config.toml
arch = "ecapa_tdnn"
tokenizer = "word"
weight_standardization = false
beta1 = 0.9
grad_clip = 5.0
Rows from block 4, named by matrix and row number. Each number is 500 + 50 x the weight over its row's rms, rounded and kept within 0 to 999. All counts start at 0. Numbers have three digits each. After the name is the row's rms in percent of the matrix's.
# c10: first pointwise conv (model.blocks.4.c1.0.weight, 384x384x1), inputs 129-171
c10.97 110:583475517460458556473468590563522455512473468427472569488523419420542560477485428539515478462496521441435510486543496451558372436
c10.98 112:541488514520444544507448523559509512550500551393527583490499516511625472528372471475455451488511509472431506475640524420524405280
c10.99 094:416530493447477478620534442483440468545492457540489497491480582609396483526492538394584462546603471477438504554566516422505542456
c10.100 119:430509554426427483494425544493502517484422436477466443485501375464519439493462440499440491546369516436429514505485489507431445408
c10.101 082:521470452511449528585389528517476470444486549427460373485499528603615459504534496458505524572451532501462488535473525493537505568
c10.102 135:454474466442504466380530505459481542505523464483421540482462433466547532493528484423428478571570504453529512451552553478571442405
c10.103 113:580524470539457542491500550530489500477486527432493593480552527470594455431457429492550485455448537505490532465524510476587414384
c10.104 072:488508489471438475580510480436492528516437520525503430546545510531496515536509447429466468557480428598484497496506426511566537358
c10.105 133:341474486400481483448594429472474499523557461527512385544464454494439439487533508462424478583553493505529497487462503420462512441
c10.106 106:486497527468503564485439570497523515540487453518536489518565373431518420506502454552428563459490519531541496486582557575443507390
c10.107 114:366507479398457458487589325507480515600554532551513399556459509458338344469552512506466479630558485543573479446515493422411544519
c10.108 112:434556525511435484452496582499547497565455494650530525535508361483552370497530421560466547408442504518511508490570600581547531449
c10.109 158:466471506502538486448451530544496513499443483514519597502500467457558513485463479589561465406525461498519454483600485542431507396
c10.110 098:459485500575488536521574511468480494530399451573521440582512492551385443468475482488578451538577496571534487497493448474496582494
c10.111 163:470484543499523492460483493497518561484505529447540586500531440433544542486475515535509478300524482497550415504633531559379485345
c10.112 148:520459550496530519402431553514548511482435451489519525482470408426503556481437465504486442436580465405469418501518503520424444307
c10.113 132:456476546420550495454437518533511515481462421462533532470497441388487509511434512497482511445605444430401423497519487510446447311
c10.114 085:506474416486448511547464488457485532452514447373569475521496537528488566485483494476605441523524467444516502520456437487457421484
c10.115 089:448484531533514535528456523544482479520470491398496417536481543643605471474566462509582566446355513469530493504430484496584470609
c10.116 079:445390537472509567410398533585458513558502491476516523507591390391432501466481521500443467440527489466470478592478529575510482359
c10.117 112:509503493567520518392362558563558476522533483497552581513483362427584478458402492564448476507504419463524504484570501581505436354
c10.118 057:431538478466481534597406493440514518438525419389454416485441564544569533499454576543537508511482467529481458530430532520513440387
c10.119 134:548482503482491518595531451501464474517509489496555426556434523487378539518474532422548503556471538541518503551425472455429514554
c10.120 110:567530528412492506531550411443480521478578477414471458536432459474457598527427470412506527575509531590504548575490438522505472454
c10.121 141:484476549400485520441479480502422471511494388513474499490510344398424484414409446471551497580456539456503496478515477526492486467
c10.122 099:427497534448460475567553377530464522522494430500513449520515485482374435481456518533563470585562473458536452526519501464417495514
c10.123 130:514493562496470521458561508582425462588481483557504506522630437502362499484471485532529507556528493531567529463532520544573561445
c10.124 136:496483518450480536473441506465521528491486463493519607486483464495490465455443477431504469423612493475486444535626498392425457382
c10.125 087:465503580497515540378503583556584461515535479459506623509554431461562507478521496422522538442564530561500534435613542485467440342
c10.126 063:325518542565532544462512573480452472489519486423504456408516579584518510519507525407583441444537452592462517524538511500479499388
c10.127 150:496492527415424548460481500529484520529487498472447580480531427540564495495444486404458491533555526444455459531564527410554478286
c10.128 114:437510513484520533406490486464495542503482445533464539438545366428461441461420389595480532464486557402439453431510567449488500501
c10.129 112:476490509480410500477440438494476477480534515402477573452514450444549476541416500387539489432500538469479512479646511502466466375
c10.130 077:400547502616464563453511486466493481464466505500525523543573470601574512456541454458599539477434507466519513552560576520612454509
c10.131 123:502509493529469495468558523545523473530513508400532646544543475451611485480433520431558447458515443475492470539623504511495420328
c10.132 134:514514515475465551504504560470481511464438505429524438549504433487611482468497447573524503561390525499449496520455483498457439589
c10.133 086:448493430401489538448516485564488507466531552475487439502497435507609523553543473418515493534570498462560509479523498422524476447
c10.134 084:385515477446460508484421425523467562471497522502483589521552467492588385517524438415543511468571536448471487453621526533469406408
c10.135 107:456526554362456549525427532474449573493445450429510423487584394527588400474466457527442494539412526499465484522544515482443478450
c10.136 097:407466487502485553612573442524447527536492513527492462521516514522310398456551505555578502502528519523543472511441514426403508594
c10.137 131:475502519504471497414368474550523547503519522512508560531523468395570521484437507553436502517445499452495520484608578555519473375
c10.138 172:496490482462495510494550528493509482533519487514516416599454497532491518559564490398488504586528466522524549493430510388599497423
c10.139 084:451501512541531587545491634515470541469491446433489531539512498583630458515484458480472433472546498551538511525561559506630512301
c10.140 100:383488544486493544414480491499505509461493456510481545478583400459476480492480483516486518414572485525509465488605529593378482368
c10.141 073:404482444518459449556516387545486480514411541493512395484535505509435441427517542534562444536480498523543538522426497503504560543
c10.142 157:534451512512503524342396581560508502520473518535524563504511441415492508489430512559427445479509483474506460513479491558497474329
c10.143 114:445509493545512487473553566538547488526473511600559593470497447472522399505486456566556513380496473529517497481548545544476529348
c10.144 123:463511540485485512584596444539460483591473504572515422545510491551362455413512445511578548549573513504518506475432496420502568560
c10.145 080:430492525464492489476447562557473491507513498555467600524544407480515389486517410505458496393455478503392457486575535538407440439
c10.146 140:549475504435417524578537508471448470476464478449439442483481470461459478425490464580516508551429552465485498573501467520427443542
c10.147 139:493467491512472549567520442485459541510446477481467464469515499560461525485496485495610534588487537447436517513424472530535527537
c10.148 092:501534491532486499482438496480468492470555531475515569437515452549657513455510450484491526458453499408434497502569518520521462525
c10.149 106:554521502481480475472531537459543503461487523483559442476511462441478544456465481505484471575484571570493522474561510547429424540
c10.150 120:515495527418532496396482473440511524481502458491470452482592369438526496423506486495406511583506583507499520479553507538498477452
c10.151 117:603428546437503497416501515480472506449507490433460648459504433421562542463498500439437477385536528362480502497590551506453428341
c10.152 100:353460512420455479484480463530479565515546504426457488463519526536508427554455474458559528606568441547501552501577530464479497416
c10.153 073:434490495543492451525581410466534506488541515635562593529508466411476519521448479504503462468585467514535540509547494529536568378
c10.154 086:437502551431462536467508587540443552569452473547531396553525433491565411490458463552471462539429511526487555553573502543559486513
c10.155 151:585471504458398454572545469478490514452495484497520411478425514450437615495541507434502502488451497536505485495356427493427496584
c10.156 092:471518551507492500492490566491507521554501520529564456520496433530646404500487398554513490496413537540466486498488525519498513482
c10.157 145:632493522397507482458474502474470482482471453479467611432498475424569614455524480503497530405503510463520461425545503521471468360
c10.158 097:445477469463477495592467488508448512492443475424444492483431570611534515434482520506543516582429482457540530525364445493495470599
c10.159 174:487467535534535484453495503493513575503467461501508615490510442410525480455460462512539456408583458432479386447590479440388502375
c10.160 078:454460531519470532552461527539500533458553498430524425492483437538620419516452525520519529546409513457442527543442451508502505506
c10.161 094:513487458528479569486393705537418485480460532490503507476528530588537535439437514521470468545413458472411497515487465481618473433
c10.162 078:460465504407444463450447434564538487481587503473467479520517490553516462447552579436475471503580443529524496508554568515475494486
c10.163 105:465493489478508490480494461514534523520560465563493575488504505515525425465552497483477511483608532443459482477593528371401500418
c10.164 083:429547478489433425594431450532451490516522474471445446537588613604509451461514535441577491523486398465463477485513583456590519558
c10.165 076:457498524459467604551519444447453521430475513506458451514498540527423532524465437532398493462390440473410446499454466495383502507
c10.166 102:540494535475573524472539550505488537499483461499494401540504380387451556483469506531452521549454541563450459528505453554470439502
c10.167 146:340484460488414449581535484503486467536502508601516468562569521562416487426573502570545505501421514485520545518531522545442542562
c10.168 105:475524449501468465578446491507523442486527529459471472511437495563535506490514460535512548457418562484441503515483566516448501579
c10.169 092:452529522469510464421518502541472502498517515548494605556572444493564524516458538520527497403504475484519493527609535619581487426
c10.170 101:457485475471426362529471398487518502556517568524455562524491539499451522527462518459515440509510482476445546497582523490564548452
c10.171 069:424544468464466445482492459508530494560422519543522469527551487490473459453469531391480520603451473425554493568559562481565437432
c10.172 093:427506464532551484552480552519464493540482502505478495518519586625518471449470491608622501482365487499486535534427468382557512538
c10.173 073:446491485489469495521456536480490505547539467496538547474472413515578430488489491500476527523451529491498469540521563520436476406
c10.174 142:485504491365485483330495499490427532494520523565449381518527387484437440486534505497377519601552530469538525485519519453492459396
c10.175 095:439507481566548463474441628524524482479471532422577559555484572499647465460472431533500520465373444514499477535524500504565497462
c10.176 132:374521531512473520552547459503435538541418459500495451500488438533487427459504410553571535500453563455490453509468506437462517603
c10.177 087:504531554444499555510605511495460561561469476445524372472541369432387489563452533516539493487562518483437491512516516491458470495
c10.178 111:353483467489449463589558398513443533518522516514493383513463520561378335501550528564527516647480482460537494520469507443394511589
c10.179 149:439494450434453486368535523482435514483530454472479523539495472435568508479480478410455481557514479440492533439564506497471447410
c10.180 099:461487529484448472439520489476497520497484489640480399497556433480434428508507475508455504500488482416508518455553510508497494555
c10.181 135:553468520538544475383505517499482504505497465550432529467563410400456544523421484541370489591502528385487474496491484490436476454
c10.182 110:494484536489528555516478612491513514492516466495509663474522425489517462492461522509522467370577485397442509479573495379459474335
c10.183 083:458531457473456529560408572464454462471486516434476385530501554619628492525424464454563470664469432513515480511512527521605504473
c10.184 112:539546576419557460351481487491463529404505488389466572489468353500540562476503527435472481496548486484529521479544473509508392309
c10.185 142:644514512484518509478490496472484478479472441433453643481509418491623572438501457412491502455553529406458506407555565468467410378
c10.186 089:469461466500469460488448532550526423563479523547474491536540440547553520467496572482481493502418487443441503444558508560539549504
c10.187 125:512515540448418567540469600523470519436502497489520464507518425517611494503460460567434505507434528508529512522608579604498459449
c10.188 090:486477472473492544528470567559523526422510504450495442469495553617548477521439439495561556583440510509544466487555523543501464508
c10.189 076:394491498456424523506441578582435446519565545513447470444557528595528450474481476522585532556471515489568510547511544470597532440
c10.190 093:384490414494400439563583362544503572566576476515450445498436581510333431523504547459474528499573441479539454500454451406358527522
c10.191 120:564489539497527537543543511433501528473493496498477429479495400420377488447538488481464536510508560570542503470443531502455509602
c10.192 092:427502431515491548619504510579437484557493475510474492524535633633547538498534529523486549557460519499529508546462500494531534459
c10.193 082:530523492453485433595622464526482535515554492477540602541472532466517503436543529447580495491525515514479486477566556480565548554
c10.194 065:590475537485484502576438570503534462497468554489479577535524475484573516434481482445492544551428588489492484548447455506489501532
c10.195 091:546514523521480545474547559512524446565465501530516573457541544488499484479509509546618527507505529445512463491490489412548541520
c10.196 097:569548488466532478462405487530543446536497538549544608531516557493570545538528533461492556521582501538457461536603469589541549404
c10.197 137:571497520496474461483602509494468539468497455541475594428502488495521550470482548441539491515519560545548506496574605485609487496
c10.198 137:518468521459433400540585405482481555475462521551525597493483497492476527534474517480607493524555517514483578476540462491488534526
c10.199 067:483466513452537518399514581565542472530515484611496480523535450385476531484506492568434565535474493605507493584423427519389485470
c10.200 092:460483472469457540563555500443525581503492529538492483543484527492529394561499529446445483538525501591560435540508542588393518467
c10.201 084:449541509431477599372514541556512470516486439486533492438515535458529482447435465563522533449544519469489496517515436472489468421
c10.202 101:461491461471504435680476455494471509522468512478538592527519536577512422584476444593509461583459486502543511533533507559362487439
c10.203 067:498509445563550501547508444485493493541463484477494472500520510513573507487602441446479543458473515447524557529472562564513565501
c10.204 074:527557470503443544547565483526501468473514457432459434477527534548494530541465504459491532473465516538517507620445571576447491504
c10.205 063:482459598474415336579510487515511546451474522471391488395478438459456497499439466495462558531517501464445427509407581418458417574
c10.206 055:532492496482486381491557407485493477571500506586498576446555502567449458531540492510424452564454546585507526504511499650564482452
c10.207 067:518491485512561463557451537580426482501505499515453591532529631583591565494497497506418499533466475472463481516541568563562522409
c10.208 071:464505491488585475438494458474468526507522429458429407503519555465476556565432509489462503482546510426450474566470496532407428559
c10.209 090:623494486455508480493451557533477482554464456436450547383423465547648597512516472538478536470519538497439536455502517461503485507
c10.210 087:536485508486513566335531644529577428484470473426584507540483572494603516482408496577311462454336469517506454519435435528470538455
c10.211 072:493475498522465465529493398535523528506466507423515569572521576450500490496468499490525502484472486456520547533524534548629466496
c10.212 064:487503512470461514470429565536520441571478553521460573485563576528538514582527527640474481483445510382453375514528465488477510467
c10.213 087:653498571487424532520514518482539523520497469437534510473520453460597575516489480415546491484471508501498503492390503533542502528
c10.214 087:511495468524517502550434452506506497467557539442493539579517483451588456531386427510510536486390559420491471534493514586448497378
c10.215 093:489542500505415369552601344536479566524558479517585582466510482477452463534527507471643447539479460488467554497522487501447542622
c10.216 099:607481513463538533566505567473447500510487463484515422470498529571580490513435438557550484570505567506512528482515511547479471539
c10.217 058:490556535483545570506559620529530506466486447538514539471500468562514484466496388509392509480454556352538492588567579456362556478
c10.218 061:557511499393502523516468529547463538484455452428446504459490536456499498441398504539574550467466512432474492501520533454597534497
c10.219 116:502503457567606540438536587517567516480526481467519511554479558443532575461524481584460482430460449583604538487457505618430547599
c10.220 076:518520549510460483436523467516517478480483482507462433447517568493414473526524486507520530499500490441521475521546485526567511529
c10.221 078:593473530611438450532533438476521481452521546564570398507506487520438603485493499448483483478456530454499515487504447514438543547
c10.222 090:393514482531410410654486508510465532503504489453532474516509542578476398477516510542506502595423447456490480455488513463345480576
c10.223 096:532422522529543473301469499498554506497492483487537474495549560407492566521430510572440487392512485533549423517583456572464537397
c10.224 103:526495541519473471567380481468436478471438492485500513481537595622468422494534480599467524503537522488498465483519495457348538480
c10.225 080:579511442475495529536492487519516559575541518456513572514499567581573505569546461399474528605511529508493462574556469557457594396
c10.226 119:655496542453435472602504438482473530481525474466446495500470475518607625498529531426584519476477549528516532485439567496576561508
c10.227 097:567508481525560508369527586489537532555529482614496604503534549473523491414471517488482470456535425538513517484565422553594534441
c10.228 123:579451429472529434445492469545466492414454471468477522421510480495674626512436431534532440541364507470427592495483503578511409465
c10.229 105:595495533498380457551561441500482532514486504556545541485516443482562539440508449453623462545550494423502560469505487416525497535
c10.230 098:506517516478499555558520505530525542489468453442533546484527464521580508527512450513524441618504506496476512510567513577441464535
c10.231 111:532512571424469509455552552527466494515498482482508488453497406411532482426452468477638497446519574465502495451481509445578468516
c10.232 075:500517487513521596467479555488501499489581495501531572538524596524496536512493472538480563485435528509492482562463472570436523507
c10.233 131:457461457472383381637501459453436533520498514578550472531567539554520464486550541561536485524504485502492534441538507463433556532
c10.234 095:577519516470421451485589463510484482455492478533500481396437399439531548439452509496578509538505520527526497464523535526477523554
c10.235 108:468507510510497538652525507554463562543474476473511476555513638625373373529529517458511493586561532543563522519531544498498596527
c10.236 098:507521472480535533550566489476525523565522526411499485506472538601556490563517479478532521593437546544476512542484496527409526494
c10.237 083:521474463463588373577538391511519503536509517430488526519501513531553617561530440528579377548485469575449582480444511525512483463
c10.238 116:609483521483419450585581490501497547495496544563548510471513461493532540505448494454614503488533522468521507491545480531524494567
c10.239 117:482537453381567467386455474479506515499545421501468532541512480396552531438511513605413503439469471551462445569477513477423463508
c10.240 067:482469529518465561540503557509460495523567514463454454560529617545585498520551513465590514585477520520534459538535455581484565454
c10.241 080:473487523560618612526507610511521496508552539430507546523519571565674510520514508495480554459436515492516586531565507590555548492
c10.242 117:483498546510418492509597402486457560492480500517550520497498469485430470505493509507597520556596483536479563486500478445464531611
c10.243 066:477523468590517623457503550527455531458454505567470425507529577520539472534502488436524487475481563464547475520496504524523565491
c10.244 072:534468462546507607483575549522506438526546502467523472464545545541566587538530550439441484513488491523454505504555542590467576549
c10.245 081:507546482509509572472478560478519478478530496469503476522526592523563561469427546445553600521493519472508511532464419552560548538
c10.246 097:495480546528480508466541460477463513475492434537530517437479508403464510473463482487618486498648497491489466450538473456550506514
c10.247 099:525471533470480477553612440514490552530441465576535536494486469437468456378530456481584540500593519482511527458528515425507530585
c10.248 065:504581439487427472490485505516469437531508459534533456525448501478476554525550579493581488449495495486500446546542487482505457496
c10.249 089:531510509520531580570492526515477509566508519485549465530548543492577422531486457491465522589446513494422437541481515601423541450
c10.250 068:488577489488462513586507541557516445523544449566497435521517553552494455536542489456433524599492506532517473536513512527486583472
c10.251 155:557500536493411463504546447507461514530445514521524595480503509477521460442456462435637490507577527486501484420547501390562537547
c10.252 089:524527475583502550445545543483526473470472500523480581524475594424564606534468500529445510437470489488502456505523438592510470386
c10.253 065:483528416490454639514560572521546538485488477421476504519436575533523581503567534577489547568494523504524541531511496653421511489
c10.254 074:487526554578499484489487467486492525462531491502470422462512599486512525520424628566471486481432477463530460515518520569417544481
c10.255 095:671467490447483501507531460453523505415495487492525420502480454489625575537463439503482466565432538483466601459472476519530523519
c10.256 102:658505485480523494546520591490439502457485427519485591399489470449536596510532450503401454496557516502605488537613541505523559437
c10.257 062:556511540556418500539532534496488446484574498453513519473490504492517500526508533477455448383521406376496483540531548447415500423
c10.258 078:485493540536516639422539589545529515464520502480532537509476528489593488533456518545534531474390457448486508571504480531570498379
c10.259 083:551476450484559476515498498425497559461493538488469526523465470500615463512564494448560493558489521442495553517472563472539454457
c10.260 073:552500465549508550481626488546564540460572487440498425531500506464627552474496518469436530511488540519509522475554451564565482420
c10.261 094:428503473421483543466504560599519477428536467528482499572458427456537490494542484598473531457433481495473407550493509481479497499
c10.262 110:421473445471481594569528502557521494519506509449510501496528536601441453530462463510484470704514562547586515527578559507542426463
c10.263 114:515477467526499512626576508424493569457528550439469454438412555473467566521569535505523502492531511583538487514407514580423471636
c10.264 104:490515539515475529491526470522508477543467465507511574508529592584522434527568480503588483400581536520466496461531468460512510498
c10.265 093:536524491501540540480510603545511509533518530485488515549522526614628440502507615417503539524451564562536492516564537546482529545
c10.266 089:581450564465499495562619452511513470474470497542529483464461479443537489468454456473614465499610540448487556439499421496554452528
c10.267 083:406477490490459485470557472529512578516455524481530473409425552482500521503455444490601498529480502496459502551447472497546474537
c10.268 084:477488521525466419489618386528464502443525442496496583458466420423366566522535495474572506505537481450454501487495430437425471608
c10.269 078:498493443496464467633572549540529544536480515515496604536558587658488486542555437483605530512541501443490573518530547462541540523
c10.270 067:554478564511478592549497458448520440439573495539574437538504543539626449521551435498426550590502468423543515561522511511476444427
c10.271 092:583543551466522556569464489551524471529577513473473510527501544514607467534506534477457605517488542479510507560535551573459569454
c10.272 105:511534550518492580565508552491505581513499464468521575418505525497520462505501515590532548489566525558467453553469517461431527581
c10.273 105:532470542502450423522575508516464496507534556469476537471521531444552564501438518526618489538498509498551551480572567552522524543
c10.274 068:420510552398450397444618521539456513518494526496462577505524500512401541441519494527590478471525495539417515472590520600444435512
c10.275 133:451486539468438590479473487530543504521476495412448516436479478512512452477515478480604491506505530470450460489434499422521537576
c10.276 087:416446509533491492349617624512502475481490467503468576526466493369551538500522424584467584515493531584555508525529485520490515471
c10.277 093:448446540501506524434545473412515502495471397466505551441457504433483488488516516539556468504547457418442388438457448408481473486
c10.278 083:625495526526434539480569529558516475481517457378426543447476495451542621466378506530454541518528486412456508502513517528581441483
c10.279 085:459490558512497652448516471457490543474428455542453476554541498478526469435427494566523558512401483506453514512490472580421520532
c10.280 131:613476510560538567412462632517573455491511500432502521477480552432626505475496513481345496525505516519569547473522497568638453380
c10.281 076:535514532478488571511464515549479489550493600470459530474484612548469548513433493525608461532514466482466451512476451522463495429
c10.282 075:615522527446481509634421538513512484448480508411511651469442529529556555521502470556479483479489483488467492478536503540411489485
c10.283 110:453449537485416353563559411500491522465475451507497488498557529460448444550547538472481506528431478485527479499534523530391439583
c10.284 094:537477563476432527520471508449454558508434407434449420456484387496449557465491445511541522515410481440504500498429532515416529532
c10.285 066:415510506479476435465501402554547462527576475599527445509496554517544448535505484565469498501491460474429488550486510455486541439
c10.286 080:428496494479548494610461550521489473490453497375546451574539579534577522492494496473480536628503477514563539542553549564525577462
c10.287 087:506488480542481589455502509458503493474549433445498387466475470486527614483466491527493484571424510429510594513445477614519477528
c10.288 081:586462490519519469343431479498499453438511512478528575487474430422693534423486501497545487513454552484532520431492525535555442509
c10.289 074:563507516565571577495500554523478532555476479518505608490539572605453563517511532563494497383539510496538487502505535559420550448
c10.290 070:529565456560481485568638566500547541502570494534472478493450510495507482542446486407496534473574506448517443563518481585488539417
c10.291 069:512571536437563453485472443533511477467480537525512616543440514517551497498429489524490582328584475578491448491527489527511513512
c10.292 079:514473442487586458480612409496407501512479488544547532523570536538428513492412474428444481399580563530537504474511544534524582486
c10.293 088:488509490454505478529496486516448458528487491577490620532549477502404542547470529476438479337585555471447457504570519464423573463
c10.294 107:564480543430544399410491409446506472497504464501450499472515486444466555473462490454408505577508505424410531479456511526513533446
c10.295 069:531523488507476576551565514544444495491482469475531538533592525603366569513469477494470520350516483422432407549505519459455564420
c10.296 073:561496464391513488470582420477510464443504488399510527562496490424423538542449457510407507350552505533481433516520472575428490437
c10.297 080:598472475468465421562457461514454505429567551476449474425485577502671569512462482484525477555528543485506549496465502471600471533
c10.298 117:626468546464464538506486486508480544536499499495480501479527487494580525489477457461501517493530511471426555483479527442619479501
c10.299 100:461514509541430613511487522552490521546521446617495477453546562534351419540435495542462502594520493464493515519573485584500558490
c10.300 070:530466468486395512526529456424498482532560469581548517533507566556374539494445489421486468464567481483463501550458539496370578360
c10.301 080:565513563519521442427434420471499515508542518458523408494449428450634553469451479492467447636412490477422599490483483528617444572
c10.302 068:395469539466490494540655422524527558455495516439483478524572492480362513576507520482474526459447545519419430522480554622471468538
c10.303 099:498480472438602467481540463476470465534495516555480517537584518473436490497479509533393497361548470441493411496571560515413560426
c10.304 071:573474505489493492531579555553489499526498529458532653542473489519404526489440456388437575345564497409509413465491504508541590392
c10.305 113:509539428542540513526457571443553507481520542498553472577462465551530423471499464589380495511488542520492507599531509541454507442
c10.306 089:406531479498575436531673508463494476482521435424497554509529589511452553523483495562483477383485443450474428492492542518549464532
c10.307 078:609481518473514441536607551495526479494478470438505548520572493525311522548431506426421536336523449439403448477451466418412591479
c10.308 097:545483543455442462445449481464450507466535569507460577465413462434496445516474468459431485523649546549538567455547561517503473496
c10.309 064:677488489533516427560502424514456556531506499510499551475497500521594645474487512454502506481476536502544556482498412471595493547
c10.310 152:479530480488409540492519564531504495463482518424467332415453564535615378542476492521421501497407554477424497485470471539596428538
c10.311 083:580500466498569417423484429493521468468500491513465561442478514402715639514399502524555525547428481484490550477542493480589506468
c10.312 095:598484587481478502477462512501451410490449541463482458437502444471611454475421433431609459491434498428450554466407493502652473546
c10.313 082:598505475542521496448448445479502505529487460512470546451485472504741596453497516515612505462432528502537540480562539492541492429
c10.314 108:427486459466487511545491417536451516526498479525458500508494517555474416579522501586526480514531504533441447537560476528409577513
c10.315 108:575472509525574506509484481463447519532531503496466396463502469477451480513429497488505504461528547459445485496416506472505556476
c10.316 132:594506585384487488582480411519486490543483448478516527572499378468542538473430445485534515451577575466461502461487469437493441428
c10.317 101:494477477451529410426530524496438460560486490562473652509474492457432471470398478527435502452540479538543428460521511534301602398
c10.318 118:570526507433515430521487408487468503522507461433473496449525385461472519483471494451507463542560487338427530485477469436604472482
c10.319 067:504494503587624533488580402511481546496470484431509585541440571548484494472513479484622462584563441437536506469443510469591502456
c10.320 102:505482487574596532558535420397596577500485458445520489563434574520467416487464507547557525492537535527524430521438468513417476542
c10.321 066:498480430569522501479575539513482492571493524582532544505478529522436509466530519420484467485680531498434470498508496540561548449
c10.322 102:531475511506605463459490445487522492513468501560478444612574449433482474455474500516433519516515498528625454478547512541457526410
c10.323 103:562541488472497499518424472457485468609519549582496604552458437474496513462510433579537492518596450550501447526543545546399585369
c10.324 079:490554422543549434545496522550549485504467528482529434552482587525441461557481490554505489537498530457493494539491490480375539494
c10.325 096:498471459503528501529489467475462442538453555560525646481520487477426476557446529552533484444655507501502425466478496510367640386
c10.326 098:501507477523548418449590466456476501519494485494519566558528494438489519527506513559443474443473513550567485517622537627453520518
c10.327 080:482492407439480424502582500535463488478521471465487596564467501517363466522372517496446452397462503479483395498468525577402544391
c10.328 080:359513618499495539548452498471499487479509526473534387477494535474508404527471598538549527523489530505557477512540503519543543552
c10.329 080:544528527465507455570455467467516514484562515455522607487474517569533520464466446415582485487556475498481511490449530522535481455
c10.330 072:387428478509440524588568430546481517527522505490496470486468572581345415512493525502478475557390527520482512566463497462528523526
c10.331 130:391525582478412568516496476488515475505480543458514388477486524487531390546495515475587510565395557517500545524496520517575497590
c10.332 088:564532482462536481450443404528538458466547508479581482559484480495668502547512560527554498530584512575498569519525530564581465466
c10.333 091:603501481463449524494473503533423478561511584476500668457502482500563479478466462460493480466495520448458487490469534484483571465
c10.334 101:503474580504566543498443441432427518489516424454506456473475409499505454429458488432488503533515508438442542474409431549471571499
c10.335 096:568491510375484437588608407485455501477537521515513549514533501472466521531470503469462516471566485463513504501520554429492512421
c10.336 085:509445472592494540543647463486483478489485477445506468459519585552482565526508515453584473481424487527446524464421465451669498563
c10.337 103:477479486451548433454555472482430428491482443482488510529534523508377457517450490579490463402499447502506426519503504578393436525
c10.338 096:513513512513507560516467518421518554457476515437489373454499464430489437484520482549557561468459549512546426513449502517463549552
c10.339 102:479490478509609492501594508441475411449487455460525518508498596573420500506515476514458492386510447489484434506489504549436468471
c10.340 082:396484524514549372425569459499476472518497415420518366522513545489412479568534503472442486424433442454507432507503451534449431489
c10.341 072:591489427470483525513553557507489469486591538380498451433379563551523560541517513453540517545545425487437454545462538514587502494
c10.342 108:416528534449430534495471546505501539512495499423499430516485520520565387581534538584392509552426518516522545550560541559593463559
c10.343 086:554466499472538475484534450492492477504475479560510480528555539453385455490496491474407494442561497386461487444433524460516551429
c10.344 102:556468529464538464456480496506491517504528437427488472469457340439510514437424454460435462553499508372495519414468561421490496473
c10.345 131:600542529360517479408449473517494451501493556510450601479489461432491531516457503482463492547502526445465543415498517481508488549
c10.346 096:516502549470519542511473509440527543467511534475476385449440461437569477419503484531481546439500568533446556431493556514514497497
c10.347 071:582491470545536504517552471472513445546521487524493618431534532518441518525509536431574498472589490533558472501500525499462621505
c10.348 143:499554563462410597509506568514527522503487541455494346487472506526649410557491501531495528573381561509464567496504531534608458535
c10.349 096:557494475633418587600520514493556563422559436533531508476467559533613466536565508613514539584438582496488535574524556514457589566
c10.350 071:518418494380463473500457353513551543510535504359521491502423412411611498480412460513503469572533542536488413486547446502508502455
c10.351 076:561500482496567448492559455500541566545482491450526534540525492481404501481411543476487510503572526488456537461410486499477535388
c10.352 112:449485520475520473475539455464457386512497501572526581514566557526478510540457504503391501383494454495532472520620521594471524506
c10.353 134:629515577389478436579494399490430534549524473491484595496466412465542528473480464449486502466565503447433453474536534421530489446
c10.354 069:424490455536486539432457492511476499547448462499482513555554504538540475481487486550529495498477556528511451529471509486330501503
c10.355 127:596485490445496465528512504539482509567502508510463630479538478461621494472482402490461468505603498512504479456549586467667525472
c10.356 132:569461518485540476468448549545485507453492441435476551473505387435650516461479523439554499537535472398464566501504488482598427488
c10.357 134:559516523479472599525495536539527477479489587429485384416493545487651488550495520553458516535381561507528573511460497606537427579
c10.358 064:512539502589561526581583438453527540498494440458562421461500527508541499493485488377573504478478486490405534432416484520661444586
c10.359 075:558505451364513388532564475450475475479503514477572571534496461510477532503464460472428508421574474478486468562512472497417528515
c10.360 094:441493584519380640590525543433484518485521415540500487501477531563516423519528493539527521565447537507538472500482478525502533499
c10.361 114:546442500465536393427479451552498503488457531504485537467556422428555548500424522422484482537571490389467627484576519452535477455
c10.362 062:408498482391544454442619557454420440475480439483473465548513509564466454548440519508402477479462512474479438536517484549342524446
c10.363 064:444515479447517375481494459496491508509480483519532547509515481557419527519453499452445524427589549469505476522584543508304554407
c10.364 069:521517498416495479449588440489508473544488485595523540511537504441393513548435464372397466529619484443413452477528479482580558375
c10.365 105:494513609497419521439473520486549489533483524532507386482494501469598485522467480516589541577378513446503521475522499509588436609
c10.366 064:469475466489553400491582455548573490522502471377419469469492540496613486498411532438589526475563490567460500489431435534486480567
c10.367 111:436551575545448604534476509532486512586505513551504564499549531587480438524534468543572560583434532516521480530577528454454547550
c10.368 076:428452495423487488451495478556517446521486532485506601545557517523431430463445482564406520442476509419490385542576497561441553466